python train.py --arch="unet" --model="image inpainting model" --dataset="photos of arthropod specimens (BIOSCAN-5M)" --train_examples=97500 --image_size=32 --crop_scale_min=0.7 --horizontal_flip=true --translate=0.06 --task="inpainting" --loss="l1" --norm="groupnorm" --activation="relu" --weight_standardization=false --widths=[48, 96, 144, 192] --blocks_per_level=1 --block="bottleneck" --attention=true --upsampling="pixel_shuffle" --init="kaiming_normal" --residual_init="none" --optimizer="adamw" --lr=0.0019 --beta1=0.9 --beta2=0.95 --eps=1e-06 --ema_decay=0.999 --magnitude_pruning=0.3 --steps=20900 --batch_size=384 --epochs=82.3 --lr_schedule="cosine" --final_lr_fraction=0.05 --warmup_steps=620 --weight_decay=0.04
Rows from block 6, named by matrix and row number. Each number is 128 + 32 x the weight over its row's rms, rounded and kept within 0 to 255. All counts start at 0. After the name is the row's rms in percent of the matrix's.
# convs1: 3x3 conv (model.mid.2.convs.1.weight, 96x96x3x3), inputs 54-59, a 3x3 kernel for each
convs1.0 084 [143 130 174 128 170 186  97 128 171 150  76  81 149  87  98 163 128 128 128 125 164 128 128  86 111 128  82 160 128 113 128  91 127 159 128 128 154  63 128 128 128 128 121 128  73 128 128  90 128 133 110 155 159 151]
convs1.1 085 [150 107 128 111 139 204 128 116 128 175 128 106 128 128 105 145 144 126 139 128 128  87 162  79 128  97  93  77 117 128  93 128 128 150  94 168 116 111 103 101  94 161 128  79 128 111 145  79 128 175  73 128 128 128]
convs1.2 114 [152 192 128 181 255 182 141 128 108 153 166 113 160 128 115 128 110 137 125 128 138 149  87 128 128 117 189 128 128  73 156 139 161 128 128 140 128 159 128 165 171 117 179 180 110 128 128 128 128 148 155 119 105 128]
convs1.3 132 [ 83  95 128 128 128 133  96 202 128 140 128 128 134 120 160 128 128 159 144 152 137 172 155  91 128 128 120 180 124  37 184 162 128  81 192 128  99 214 128 128 128 191 128 128 146 113 130 128 107 128 128 128 154 125]
convs1.4 082 [163 181 128 192 128 128 128 156 106  96  74  43 136 128  79 137  96 118 110 100 105 133  97  79 120 128 128 139 113 123 156 117  93 128 118 168 187 128 142 128 121  98  97 137 133 140 168 128 109 105  62 153 101 141]
convs1.5 093 [128 128 126 238 128 137 128 139 109  88 106 128 128 148  56 142  99  52 128  93 128  75 112 170 128 128 128 136 136 128 128 187 128 135 193 150 133 127  91 135 104 181 166 128 182  94 127 115 128 156 128 133 128 146]
convs1.6 083 [136 170 107 128 128 174 128 150 128 103 112  96 101 128  90 185 136 128 128 190 122 107 111 128  77 137 128 192 128 120 128 128 110 128 128 178 114 103 143 144 128 171  53 178 179  91 123  89  57 114 128  31 128 164]
convs1.7 115 [128  99 128 128 202 136  76 165 140 153 176 128 153  90 180 122 128 128 128 128  81 128  98 128 128 128 128 128 128 107 190 149 107 147 197 165 152 168 167 183 128 169  79 175 125 126 128 123 128 160 106 128 131 173]
convs1.8 117 [128 144 128 128 243 128 133 182  83 139 102 143 155 136 146 128 121 132 122 152 111 135 128 153 128 128 100 147 107  89 167 108 135 128 128 103 128 197 146 128 173 216 135 211 145 128 125  91 132 128 184 128 119 155]
convs1.9 099 [128  82 138 128 117 128 128 128 173 108 128 136 144 136 128 128 128 128 100 128 128 134 128  91  94 109 149 110 163 128 123 171 125 122 128 171 156  99 105  88 170 116 101 128 128 151 128 160 172  82 152 102 128 110]
convs1.10 100 [184 181 128 255 167 129 166 128 128 128 128 165 100 128 144 155 155 128 170 138 120 126 128 151 111 155 166 102 128 128 165 128 139 183 170 164 128 126 135 128  85 128 156 128 172 161 161  84 157  92  74 128  40 128]
convs1.11 086 [155 128 176 128 128 128 128 148  75 128  92 135 107  84  63  99  98 138 128  93  67  52 165 108 128 128 109 141 165 167 128 128 109 128 161 181 128 158 128 170 159 105 128 121 108 128 128 110 186  80 109 118  70  81]
convs1.12 082 [128 128 185 128  34 128 128 147 172 151 128 156 156  85 109 128 109 139 128 169 180 175  75 107 155 128  76 122 128 111  91 174 168 202 120 128  98 144  61 144 186 138 104 135 140 134 128 148 136 143 128 130 106  89]
convs1.13 141 [128 128 148 128 189 164  94 128 174  85 128 133 128 114 187 129 129 184 138 107 119 119 128 125 128 171 128 176 128 128 178 140 127 115 128 166 128 128 165 128 128 217 168 190 152  82 128 128 140 104 140 128 176 107]
convs1.14 087 [119 145  89 115 225 121 123 128 158 128  83 128 108  36 131 128 143 152  99  98 128  52 128  72  85  88 128 128  50 101 169 128 100 182 123  81 141 128 226 137 140 135 128 111 128 124 113 152 150 128 172 128 147 108]
convs1.15 085 [128 128 120  96 128 176 102  88 128 128 139 167 136 136 128 100  69 128 183 164 105 127  97 128 127 130 128 128 128 171 128 132 128 103 171 128 128 128 106 118  79 128 128 128 128 142  96 167 168  98 120 128 109 178]
convs1.16 099 [128 183 128 128 220 190  62 134 141 128 156 149 155 128 201 113 160 128 128 171 128 148 128 128 188 224 115 128 100  92 128 147 151 152 109 137 128 162 189 128 128 168 128 110 146 128  97 158 135 163 128 128 184 185]
convs1.17 096 [168 128 128 203 128  95  83 196 128 178 128 128 128 104  92 128 102 128 128 155 128  55 119 171 114 190  79 192 199 128 220 186 128 128 120 136 153 128 142 128 128 128  94  98 153 114 102 135 146 117 108 128  87 107]
convs1.18 084 [128 154 148  98 153 128 148 128 148 139 157 154 106  99 162 128  77 128 128 164 128 154  44  87 128  82  42 128 151 161 130 131 111 128 165 102 184 128 104  88 128 174  85 166 106 128  52 106  93 128 115 127 101 128]
convs1.19 085 [ 90 161 128 128 181 177 128 128 128 128  98 109  89 206 112 136 128 128 128 128  84 149 113  95  97  83 136  77 109  88 160 128 142 131  93  90 101 168 144 154 128 128  99 159 106 151 109 149  92  88 154 101 147 128]
convs1.20 115 [104 178 128 175 128 128  47 128 150 128 160 142 125 137  34 128  99 152 110 128 142 104  86 128 116 128 128 157 218 128 184 128 174 128 127  79 128 128 128 117 132 116 105 101 128 174 137 128 215 184 128 112 200 157]
convs1.21 100 [128 138 128  90 128 128 156 128 128  94 128 128 128 131 128  98 128 169 128 173 150 163 152  22 120  54 136 130 128 128 128 186 128  79 120 145 103 190  67 150  59 158 112 214 147  97 150 128 128 128 128 114 159  98]
convs1.22 079 [147 128 120 128 222  94 128 175 143 128 169 135 128 165 128 139  93 189  74 121 128 128 152 128 107 143  60  95 128 128 107 128 128 128 128 148 128  88 128  85 164  99 132  91 128  80  84  67 151 128 130  52 169 158]
convs1.23 098 [131 101 155 183 116  77 221 140 128 110 144 146 119  94  64 128 128 150 128 115 113 128 128 152 128 109 104 103 128 205 137 171 128 147 128 146 128 101 128 176 104 110 141 108 127 155 164 153 124 128 128 128 117 107]
convs1.24 151 [ 84 119 128 128 128 187 128 139 176  50 161 176 128 128 157 128 151 155 145 152 128 128 174 128 128 128 126 143 175 160 161 128 137 138 150 128 171 213 172 175 115 166 162 146 128  94 128 116  85 128  95  75 128 104]
convs1.25 099 [128 183  36 204 255 128 132 202 145 152 128 128 160 128 128 128  85 121 103 128 128 107 120 128 172  83 128 117 128 128 172 175 128 133 128  90 128 108 156 218 100 128 120 113  97 128  80 128 128 144 157 114 118 128]
convs1.26 123 [128 153 128 216 255 122 190 128 128 126 128 128 162 128 128 128  89 129  82 128 128 128 172  99 128 128 128 163 128 128 182 152 139 182 128 100 153 209 128 213 111 128 158 159 128 128  98 120 134  84 153 143 128 114]
convs1.27 137 [128  59 128  77 183 162  91 128 193 108 128 153  88  76 128 120 144 128 167 173  99 128 181  78 122 128 128 128 178 128 155 184 175 128 128 178 128 227 157 128 128 188 109 191 128 106 161 129 128 128  80  74  94 177]
convs1.28 080 [128 205 128 121 128 204 104 227 103 158 171 170 101 128 133 128 160  80 169 153 162 128 128 151 128 128 143 113 178 128 128 128 128  93 159 150 169 163 128 128  94  81 128 128 138 179 101 128  76 128  66 128 148 128]
convs1.29 079 [ 99 128 128 180 181 128 128 160 179  64  58 155 147 131  68 141  88 146 152 128 101  63  97  87  56  95 128 176 128 128 127 129 171 112 128  88 155 128  84 152 128 110 179 128 143  90 100 139  94 172  73 201 187 125]
convs1.30 090 [174 128 179 128 128 182 164 128 167 128 128 131 149 100  90 128  65 114 128 168 144 136 137 128 128  55  77 111 128 202 121 175 128 128 196 128 103 128 171 146  83 128 175 101 150  80 146 102 144  59 128 111 128 128]
convs1.31 083 [ 89 146 165 128  99 146 115 128 181 205  70 115 128 113  64 128 128 128  99 151 128 151 142 128  82  97 128 105 128 193 153 195 223 128 171 137 184 128 189 110 149 128 150  76 147 105 139 170 149  69 128 136 128 119]
convs1.32 114 [ 71 128  98 128 230 128 132 206 125 165 155 128 164 128 148 134 154 118 128 128  94  79 128 108 128  67 141 128  92 128 128 128 141 128 128 175 204 122  79 169 134 128 176 172 128 163 182  95 128 159 171 196 114 143]
convs1.33 127 [ 71 147 128 190 255 167 128 205 154 150 102 128 174 128 164 128 109 128 127 102  99 105 112 153 128 164 103 165 128 148 200 187 193 128 148  97 128 172 142 178 128 204 128 152 174 128 128 165 128 169 160  77 128 128]
convs1.34 097 [158 128 156 151 135 198 155 128 190 110 115 128 137 128 128 128 110 118 159 136 156 128 137 128 128 131 128 101 171 179 128 117 194 128 133 183 123 184 128  53 114  96 165 111 191 128 128 138 128 143 135  54 128 128]
convs1.35 089 [ 67 128 128 199 128 171 116 111 108 128 109 189 171 197 128 100 147 150 113  77  92 128 100 128  91 150 135 105 166 128 128 216 169 169 172 128 156 177  72 181 167 181 186  98 132 127 128 133 128 128 128 161 128  49]
convs1.36 090 [130 128  99 170 248 181 168 194 128  84  99 128  99 128 135 110 144 167 128 128  71 109  56  98 128 141 196 130 149  70 167 218 128 128 186 128 113 143 169 127 162 173 128 128 114  85 136 128 145 150 102 117  99 156]
convs1.37 105 [128 190  81 128 255 127 168 212  71 109 148  93 159 146 189 190 162 148 141 104 128 123 128 128 128 128 107 150 168  82 178 208 113 128 187 138 128 128 141 196 128 145 128 227 122 128 128 100 104 127 185 165 128 170]
convs1.38 083 [137 124 142 156 230 128 128 190 164 110 128  89 203 140 128 108 148 111 104  80 148 128  87 104 152 140  57  84 109 128 151 128 190 120 143 149 104 128 140 110 128 128 128 160 159  98 128 136 140 128 178 111 128 128]
convs1.39 085 [116 171 149 128 128 186  98 191 182 128 139 138 150 100 128 103 104 128 111 128 162 112 172 145  83 157 128 154 147 173 212 115 128 180 196 188 128  85  94 159 161 156 128  83 153  37  94 127 229 133 142 128  52 128]
convs1.40 085 [128 128 107 188 236 128 130 206 128 115 103 148 173 104  89 110  72 131  68  82 128 148 128  99 140 128 136 158 120 134 162 190 165 133 105 147 128 133 103 103 151  84 128 128 128  78  99 104 140 128 157 113 138 148]
convs1.41 107 [128 117  86 128 155 167  62 128 201  50 152 128 128 139 156  76 103 128 166 128 128 176 128 128  70 129  88 128 114 128 128 128  96 128 164 179 174 128 128 128 152 172 112 128 128 128 128  80 128 116  79 118 142 103]
convs1.42 079 [128 128 128 128 208 156 128 148 128 128  84 128 141 144 105 128 174 151 178 188 147 143 148 103 135 128  49 110 128 177 128  97 128 162 175 213 128 106 113  54 128  93 109 193  90 128 128  69  88 128 128 128 154  92]
convs1.43 119 [ 81 128 128 128 218 180  90 148 156 128 128 150 128  64 119 128 126 128  97 128 158 128 175 128 128 128 128 128 128  86 169 179 169 147 128 161 141 178 128 145  91 195 143 210 128  95 176 117 105 173  72 128 128 128]
convs1.44 088 [128 128 128 161 128 128 116 214 155 149 100 128 106  72  94 102  72 128 128 128  98 128  38 128  74 128 109 140 103 157 108 118 128 163 178 140 169 128 128  98 165 155 128  99  55 171 154 135 113 128 128 150 152  86]
convs1.45 091 [163 144 128 212 128 128 183 128 175 108 128 137 120  94 128 100 118 139 125 153 108 102 156 108  78 140 177 141 148 187 180 168 128 168 195 128 128 159 128 255 128 128 128 120 171 128 128  68 128  77  75 104  47 100]
convs1.46 082 [162 128 128 147 128 191 128 128 128 108 128 111 135  82 128 136 107  91 171 152 140  49  58 174 131  65 136 145 161 170 180 128 128 128 128 101 128 104 141 123 144 151  98 128 143 133 137 150 147  91 117 105 137 103]
convs1.47 106 [ 89 128 128 173 239 153 128 128  95 128 155 128 117 109 107 128 128 128  95  86  93 131 122 108 128 108 128 148 128 128 128 165 134  96 219 128 128 191 128 160 128 172 113 168 170  87 111 128 159 169 167  86 152 128]
convs1.48 083 [104 128 128 206 128 118 193 184 197 161  94  62 156 178 128  71 144  93 128 128 141  96  99 128 128 128 157 128 181 128 104 159 128 128 128 169  92 107 159 128 161 112 128 104  95 142 135 128 128 128 128  92 125 128]
convs1.49 108 [ 89 128 130 117 196 170 128 165 169 182 128 128 119 128 208  93 123 175 109 128 112 128 128  76 128 128 119 128 154  56 230 161 138 128 178 162 128 128 128 151 152 179 128 128  82 128 154 131 128 167 166 128 110 158]
convs1.50 080 [106 133 128 128 198 152 149 128 192  61  43 164 128 159 128 128 165 140 137 163 136 129  85 128 140 128 142  88 128 162 114 128 154  98 118 114 114 135 188 181 128 139 118 161 189  72 128 106 159 128  98 102 109 107]
convs1.51 154 [101 141 110 128 255 189 128 180 110 128 128 128 121 132 177 138 171 128  86 137  99 128 158 128 128 128 115 163 164 128 128 128 137 128 175 131 149 128 136 170  95 134 169 168 134 143 128 128 128 165 154 139 128 193]
convs1.52 083 [136 128 105 128 128 184 128 131 128  84  98 173 128 100 114 106 162 128 128  77 128 128  66  57 103 170 140  85 198  49 117 128 103 169 215 114 155 109 128  96 148 128  97 143 184  93 153 163 201 128 117  97 143 142]
convs1.53 115 [128 162  76 151 233 148 128 179 144 100 128 121 133 139 128 100 154 108 128 141 128  71 128 117  97 167 126 169 110 128 157 121 140 128 128 128 129 153 128 128 128 183 128 128 128  73 128 128  95  82 155 101 174  94]
convs1.54 140 [128 149 128 128 234 208 128 221 142 105 128 128 128 128 179 126 128 128 134 128  90 128 109 128 107 128 128 128 137 128 194 191 187 128 208 143 128 179 128 130 128 128 128 164 128 128 128 149 157 128 171 128 187 144]
convs1.55 093 [128 128 128 154 178 138 128 149 176 121 140  49 161 102 128 145 147 128 120  62 147 174 179 128 128 128 128 145  78 128 145 135 138 128 169 128 128 121  95 128 168 190 128 106 128  77 102 128 106 159 128 116 128  89]
convs1.56 080 [140 168 128 165  96 128 183 128 128  94 128 128 128  70 108  69 128  98 108 100 104 103 109 145 182 128  90  85 114 172 164 175 128  95 128  72 164 128 105  93 128 166 128 128 154  92 128 125  84  89 147 128 128 106]
convs1.57 117 [ 88 148 128 144 205 199 106 193 128 128 128 148 128 137 116 168 128 180 128 104 128  95  64  92 157 100  78 142 128 128 204 128 159 128 128 169 143 121 108 109 119 128 151 173 128 106 126 128 184 128 128 192 189 128]
convs1.58 080 [106 196 204 157 175 161  77 128 128 180  99 156 161 128 128  79 136 123 128  80 175 174 128 121 128 116 166 128 128 180 105 129 169 128 151  56  88 191 222 173  75 128 128 141 149  89 128  89  90 105 139 108 171 103]
convs1.59 116 [128  98 128 110 128 165  63 128 157  98 128 104  85 148 117 128 128 162 128 198 128 161 167 128 128  86  42 128 106  51 135 165 128 128 177 155 139 161 128 107 108 198  90 171 128 128  83 128  90 128 128 128 135 128]
convs1.60 084 [182 158 140 152 128 128 128 128  95  75  88 115 112 128 128  67  47 157 128 128 128 143 146 107 120 174  94 128 167 128 116 128 193 102 123 128 162 125 117 104 109 138 128 128 144 112  52 146 132  70 120 128 128 144]
convs1.61 090 [ 99 128 128 128 126 128  95 145 149 100 128 147 143 100 128  96  97  83 128 128 128 101 128 128 128 183 128 218  38 195 143 178 191 128 154 128 169 128  93  71 154 115 128 129  67 127  76 135 128 128 159 150 137  82]
convs1.62 080 [128 118 184 165 128 109 128 128 150 128  51 128 106 176 128 147  89  96 128 167 157 104 139 128 128 157  99 153 187 128 134 183 179 160 128 144  90  87 128 199 128 128 124 128 189 128  92 128 128  63  98 151  88 128]
convs1.63 082 [122 160  89 187 241 138 128 156 134 147 128 128 144 177 146  88 128 138 144 102 128 109 153  78 128  98 201 123 150 134 145 128 139  64 153  99 191 128 101 128 122 117 138 128  90 141  82 128 111 110 128  77 132  79]
convs1.64 114 [128 153  98 101 226 170 128 175 128  89  97 101 132 128 208 113 104 128 128 144  78 153 128 128 128 158 123 128 128 128 146 128 147 162 128 175 164 128 128 124  92 167 119 158 111  82 128 179 141 128 128 128 136 128]
convs1.65 085 [114 182 133 144 215 185  88 128 136 191  89 150 159 128 124 165 128  82 128 145 200  82  87 149 128  90 147 197 145 128 176 128 118 128 214 128 128  73  96 128 128 128 107 128 102 106 128 128 147  93 149  97 180 177]
convs1.66 078 [128 128 128 168 123 187  66 128 146  87 160  70  77 129 135  88 101  82 106  98  69  95  71 158 131 144 128 142 128 128 107 125 160 151 128  96 147 108 161 150 194 111 128  91 138 128  65 128 128 155  63 128 154  74]
convs1.67 084 [183 128 128  89 155 194 128 160 166 138  77 128 101 128  91 173  91 151 144 128 150 105  49 128 127  86 164  93 128 180 171 128 111 202 165 128 104  57 128 104 194 128 156 128 128  85 128 128  93 182 173 128 128  81]
convs1.68 081 [128 231 162 128 128  95  96 128 128  85  95  79 139  66 136 128 151 128 128  87 100 135  67 128  56 169 103 128 141 105 161 128 158 170 128 216  72 113  39  80  95 147 175 128 136  99  78 128 144  34  99 154 128  93]
convs1.69 146 [128 135 128 128 225 146 128 155 156 133 151 122 128 128 128 128 121 119 146 128 128 128 103 128 128 119 119 156 128  80 141 121 139 166 183 175 153 128 140 156 128 128 167 179 128  98 146  65  91 128 139 128 128 128]
convs1.70 088 [128 114 128  67 246 128 133 157 152 158 138  81 118 200 156 126 182 132 128 106 128 108 128 183 103 101 150  73 144 128 179  82  85 198 118 128 128 142  80 128 129 120 128  84 152 128  98 128 128  69  77  98  75 135]
convs1.71 086 [114 128 171 105 128 131 128 128 128 128  84 128 108 120 128 110 119 128 202 202 193 128 140 159 137 135 128  99 128 128 183  52 128 164 190 122 128 128 128 128 110  71 147  77  99 121 182 134 151 128  56  93  97  80]
convs1.72 081 [ 99 128  76 128 128  89 128 145 164 166  30 128 157 118 128 147 134 101  93  69 108  84  82 159  54 155 157 101 184 128 126 184 147 128 126 128 108 236 128 132 170 123 117 102 100 200  80 147 160  98 128 111 150 144]
convs1.73 099 [ 72 201 114 199 255 128 128 169 111  71 182  43 114 149 148 122 128 117 128  85 100 174 128 128 145 116 147 182 128 128 128 128 128 119 170 152 128 128 105 111 128 128 128 128 115 118  99 128 128 164 128 128 159 147]
convs1.74 131 [179 194  84 237 128 128 144 128 135 147 136  92 151  74 101 128 151 133 128 128 106 128 150 155 167 132 128 135 196 125 153 128 149 111  84 128 175 213 136 174 128 177 128 128 128  97 128  92 128 175 119  85  64 128]
convs1.75 135 [ 77  99 128 147 195 128  92 167 182  99 128 125 128 129 128 116 116 128 146 128 124 117  99 100 128 165 116 171 105  30 134 128 151 129 187 128 128 128 128 120  99 170 113 128 128 128 166 191 128 156 128 128 170 157]
convs1.76 080 [128 196 128 128 150 118 111  97 149 176 140 173  99  79 128 172  96 136  81 128 128 142  94 136 151  96 100 180 110 128 154 173 200 159 166 125 100 184 107 117 109  73 159  89 105 159 128 133 128 163 120 152 128 128]
convs1.77 081 [198 128 128 128 174 109 190 175 185 161  53 128  77  55  77 128 105 104  97 128  92 128 127 128 123 128 128 120 152 136  99 128 166 128 119 100 123 107 150 197 128 112 115 116 149 148 128 129 128 128 154  91  65 144]
convs1.78 083 [128 133 141 108 128 140 128 142 135 179 144 182 142 113 128 128 128 140  89 128 133  69 164  80 111  89 128 197 100  79 109 128 179 128 148  72 188 109 168 128 140 163 128 128 154 167  39 128 143 128 134 128 128 200]
convs1.79 081 [104 128 147 128 128 140  98 110 128 128 128 192 116 128 132 138  91 128  94 105 128 128 128 173 119 161  94 190 215 160 153 150 128 128 168 159 119 114 176 114 193 122 148 128 128  89 128  95 131 174 153 124 128 127]
convs1.80 102 [100 128 121 146 128 128 109 237 128 128 141 128 128 128 128 128 128 128 171 148 104  93  88 128 128 128 102 152  70  82 128 175  91 104 194 153 133 145 153 103 188 182 141 206 150 173 150 139 128  62 154 180 128 156]
convs1.81 102 [194 162 128 215 170 171 217 206 172  81 128 128 102 128 128 128  76  73 132 233 158 101 139 144  76 131 128 112 100 128 161 121 106 128 128 198 157  94 143 166 128 151 183 153 128  88 128 127 105 128 145 119  83  87]
convs1.82 088 [ 90 128 128 128 206 132  72 112 128 128  98  89 108 128 105 128 138 207  53 128  97 128  48  86 112  84 170 139 139  74 170 185  54 161 128 148 128 181  79 128  97 134 207 113  89  74 156 111 147 153 140  46 165 128]
convs1.83 084 [208 191 186 128 128 205 172 128 128 128  83 104 128 153 138 150  91  70 140 128 133 128 128 140  90 152  69 164 178 155 128 128 180 128 154 128 105 214 206 209  86 123 180 126 107 219  96 128 128 128  89  90  48 128]
convs1.84 162 [ 85  76 128 128 128 185  26 128 169 146 162 158  86 128 128 124 118 128 128 128 157 159 128 128 123 170 128 128 126 128 110 197 172  67 128 176 181 128 131 128 114 176 154 128 140  61 166 110  74 169  83  75 128 103]
convs1.85 096 [220 203 166 219 177 192 151 221 135 130 128 128 167 208  87 109 162 166 149 128 128 156 127  98 128 128 112 103 128 195 127 181 164 170 135 160 128 131 111 123 122  80 110  95 128 165 128  83 128 169 128 128 129  94]
convs1.86 088 [128 112 166 128 185 128 128 213 116 114 117  48  98  87  82 148 107 128 145 126 128 128 148 150  58 146 109 128 128  93 128 128 115 106 174 128 136 150 128 167  58 128 162 136 117 128 175 128  83 128 128 109  64 100]
convs1.87 118 [128 128  89 128 252 128  41 154 163 128 149 147 118 118 199 103 140 118 105  95 116  97 167 128 168 128 128 167 156 103 128 211 133  79 182 151  92 188 134 128 155 172 125 128 160  63 128 128 128 128 128 128 142 144]
convs1.88 081 [169 128 128 128 175 174 101 168 162 151 128  76 138  29 173 128 165 175  74 128 216 128 128 128 107  52 128 100 128 127 103 147  94 139 103 166 153 128 128 128 146  97 128 106 128 164  81 110  51 117 101  68 128  53]
convs1.89 078 [128 100 206 128 130 126 171 128 191 128  80  70 141 128  99  82 128  94  97 158 153  91  60 128 139 128 128 126 128 176 128 128 128 171  84 144 196 105 149 110 170  87 128 108 141 135 149 134 128  85 128 106 144 110]
convs1.90 093 [ 86 120 155  68 128 128 128 124 128  73  96 172 103 185 128 128 128  88 128 128 128 128 128  78 130 107  65 126 187 126 200 128 128 116 128 177 128 150 128 128 128 102 128 158 105 143 143 152 128  96 128 116 128 128]
convs1.91 100 [128 138  97 128 128 128  87 128 121 145 164 128 128 128 128 128 128 128 142  98 109  95 121  51 126 156 179 121 128  89 114 192 128 128 129 111 128 219 145 196 128 128 177 185 140  72 174 154 137 128 166 162 163 160]
convs1.92 089 [ 67 128 139 128 128 166 132 137 107 128 128 115 122 145 150 112  90 161  87  40  64 151 134  87 139 179  94 128 148 182 128 167 128 128 117 128 202 111  70 128  99 153  84 126 118 128 138 178 176 128 152 131 154  97]
convs1.93 084 [145 128 181 128 128 128 169 128 150 103 128 128 190  81 128 111  85 168 109 105 128 159 128 146 134 101  97  70 126 143 128 128 131 128 182 128  92  90 168 184 128 159 115 198 128 128 128 128 100  79 128 164 102  96]
convs1.94 083 [157 128 171 154 108 181  85 128 162 139  98 153 128 128 128 110 128 197 190 148 128  77 161 146 140 128 128 215 161 128 119 128 128 103 176 128 116  90 111 116 169 128  90 167 128 128 121  60 128 164 128 128  65 139]
convs1.95 109 [128  57  90 128 152 130 128 130 128 155 128 128  74 128 128 117 104 128 128 170  96 128 128  97 128 156 115 172 144 128 128 132 168 128 163 128 128 174  66 128 123 192 130 128 148  99 187 142  78 128  96 110 165 176]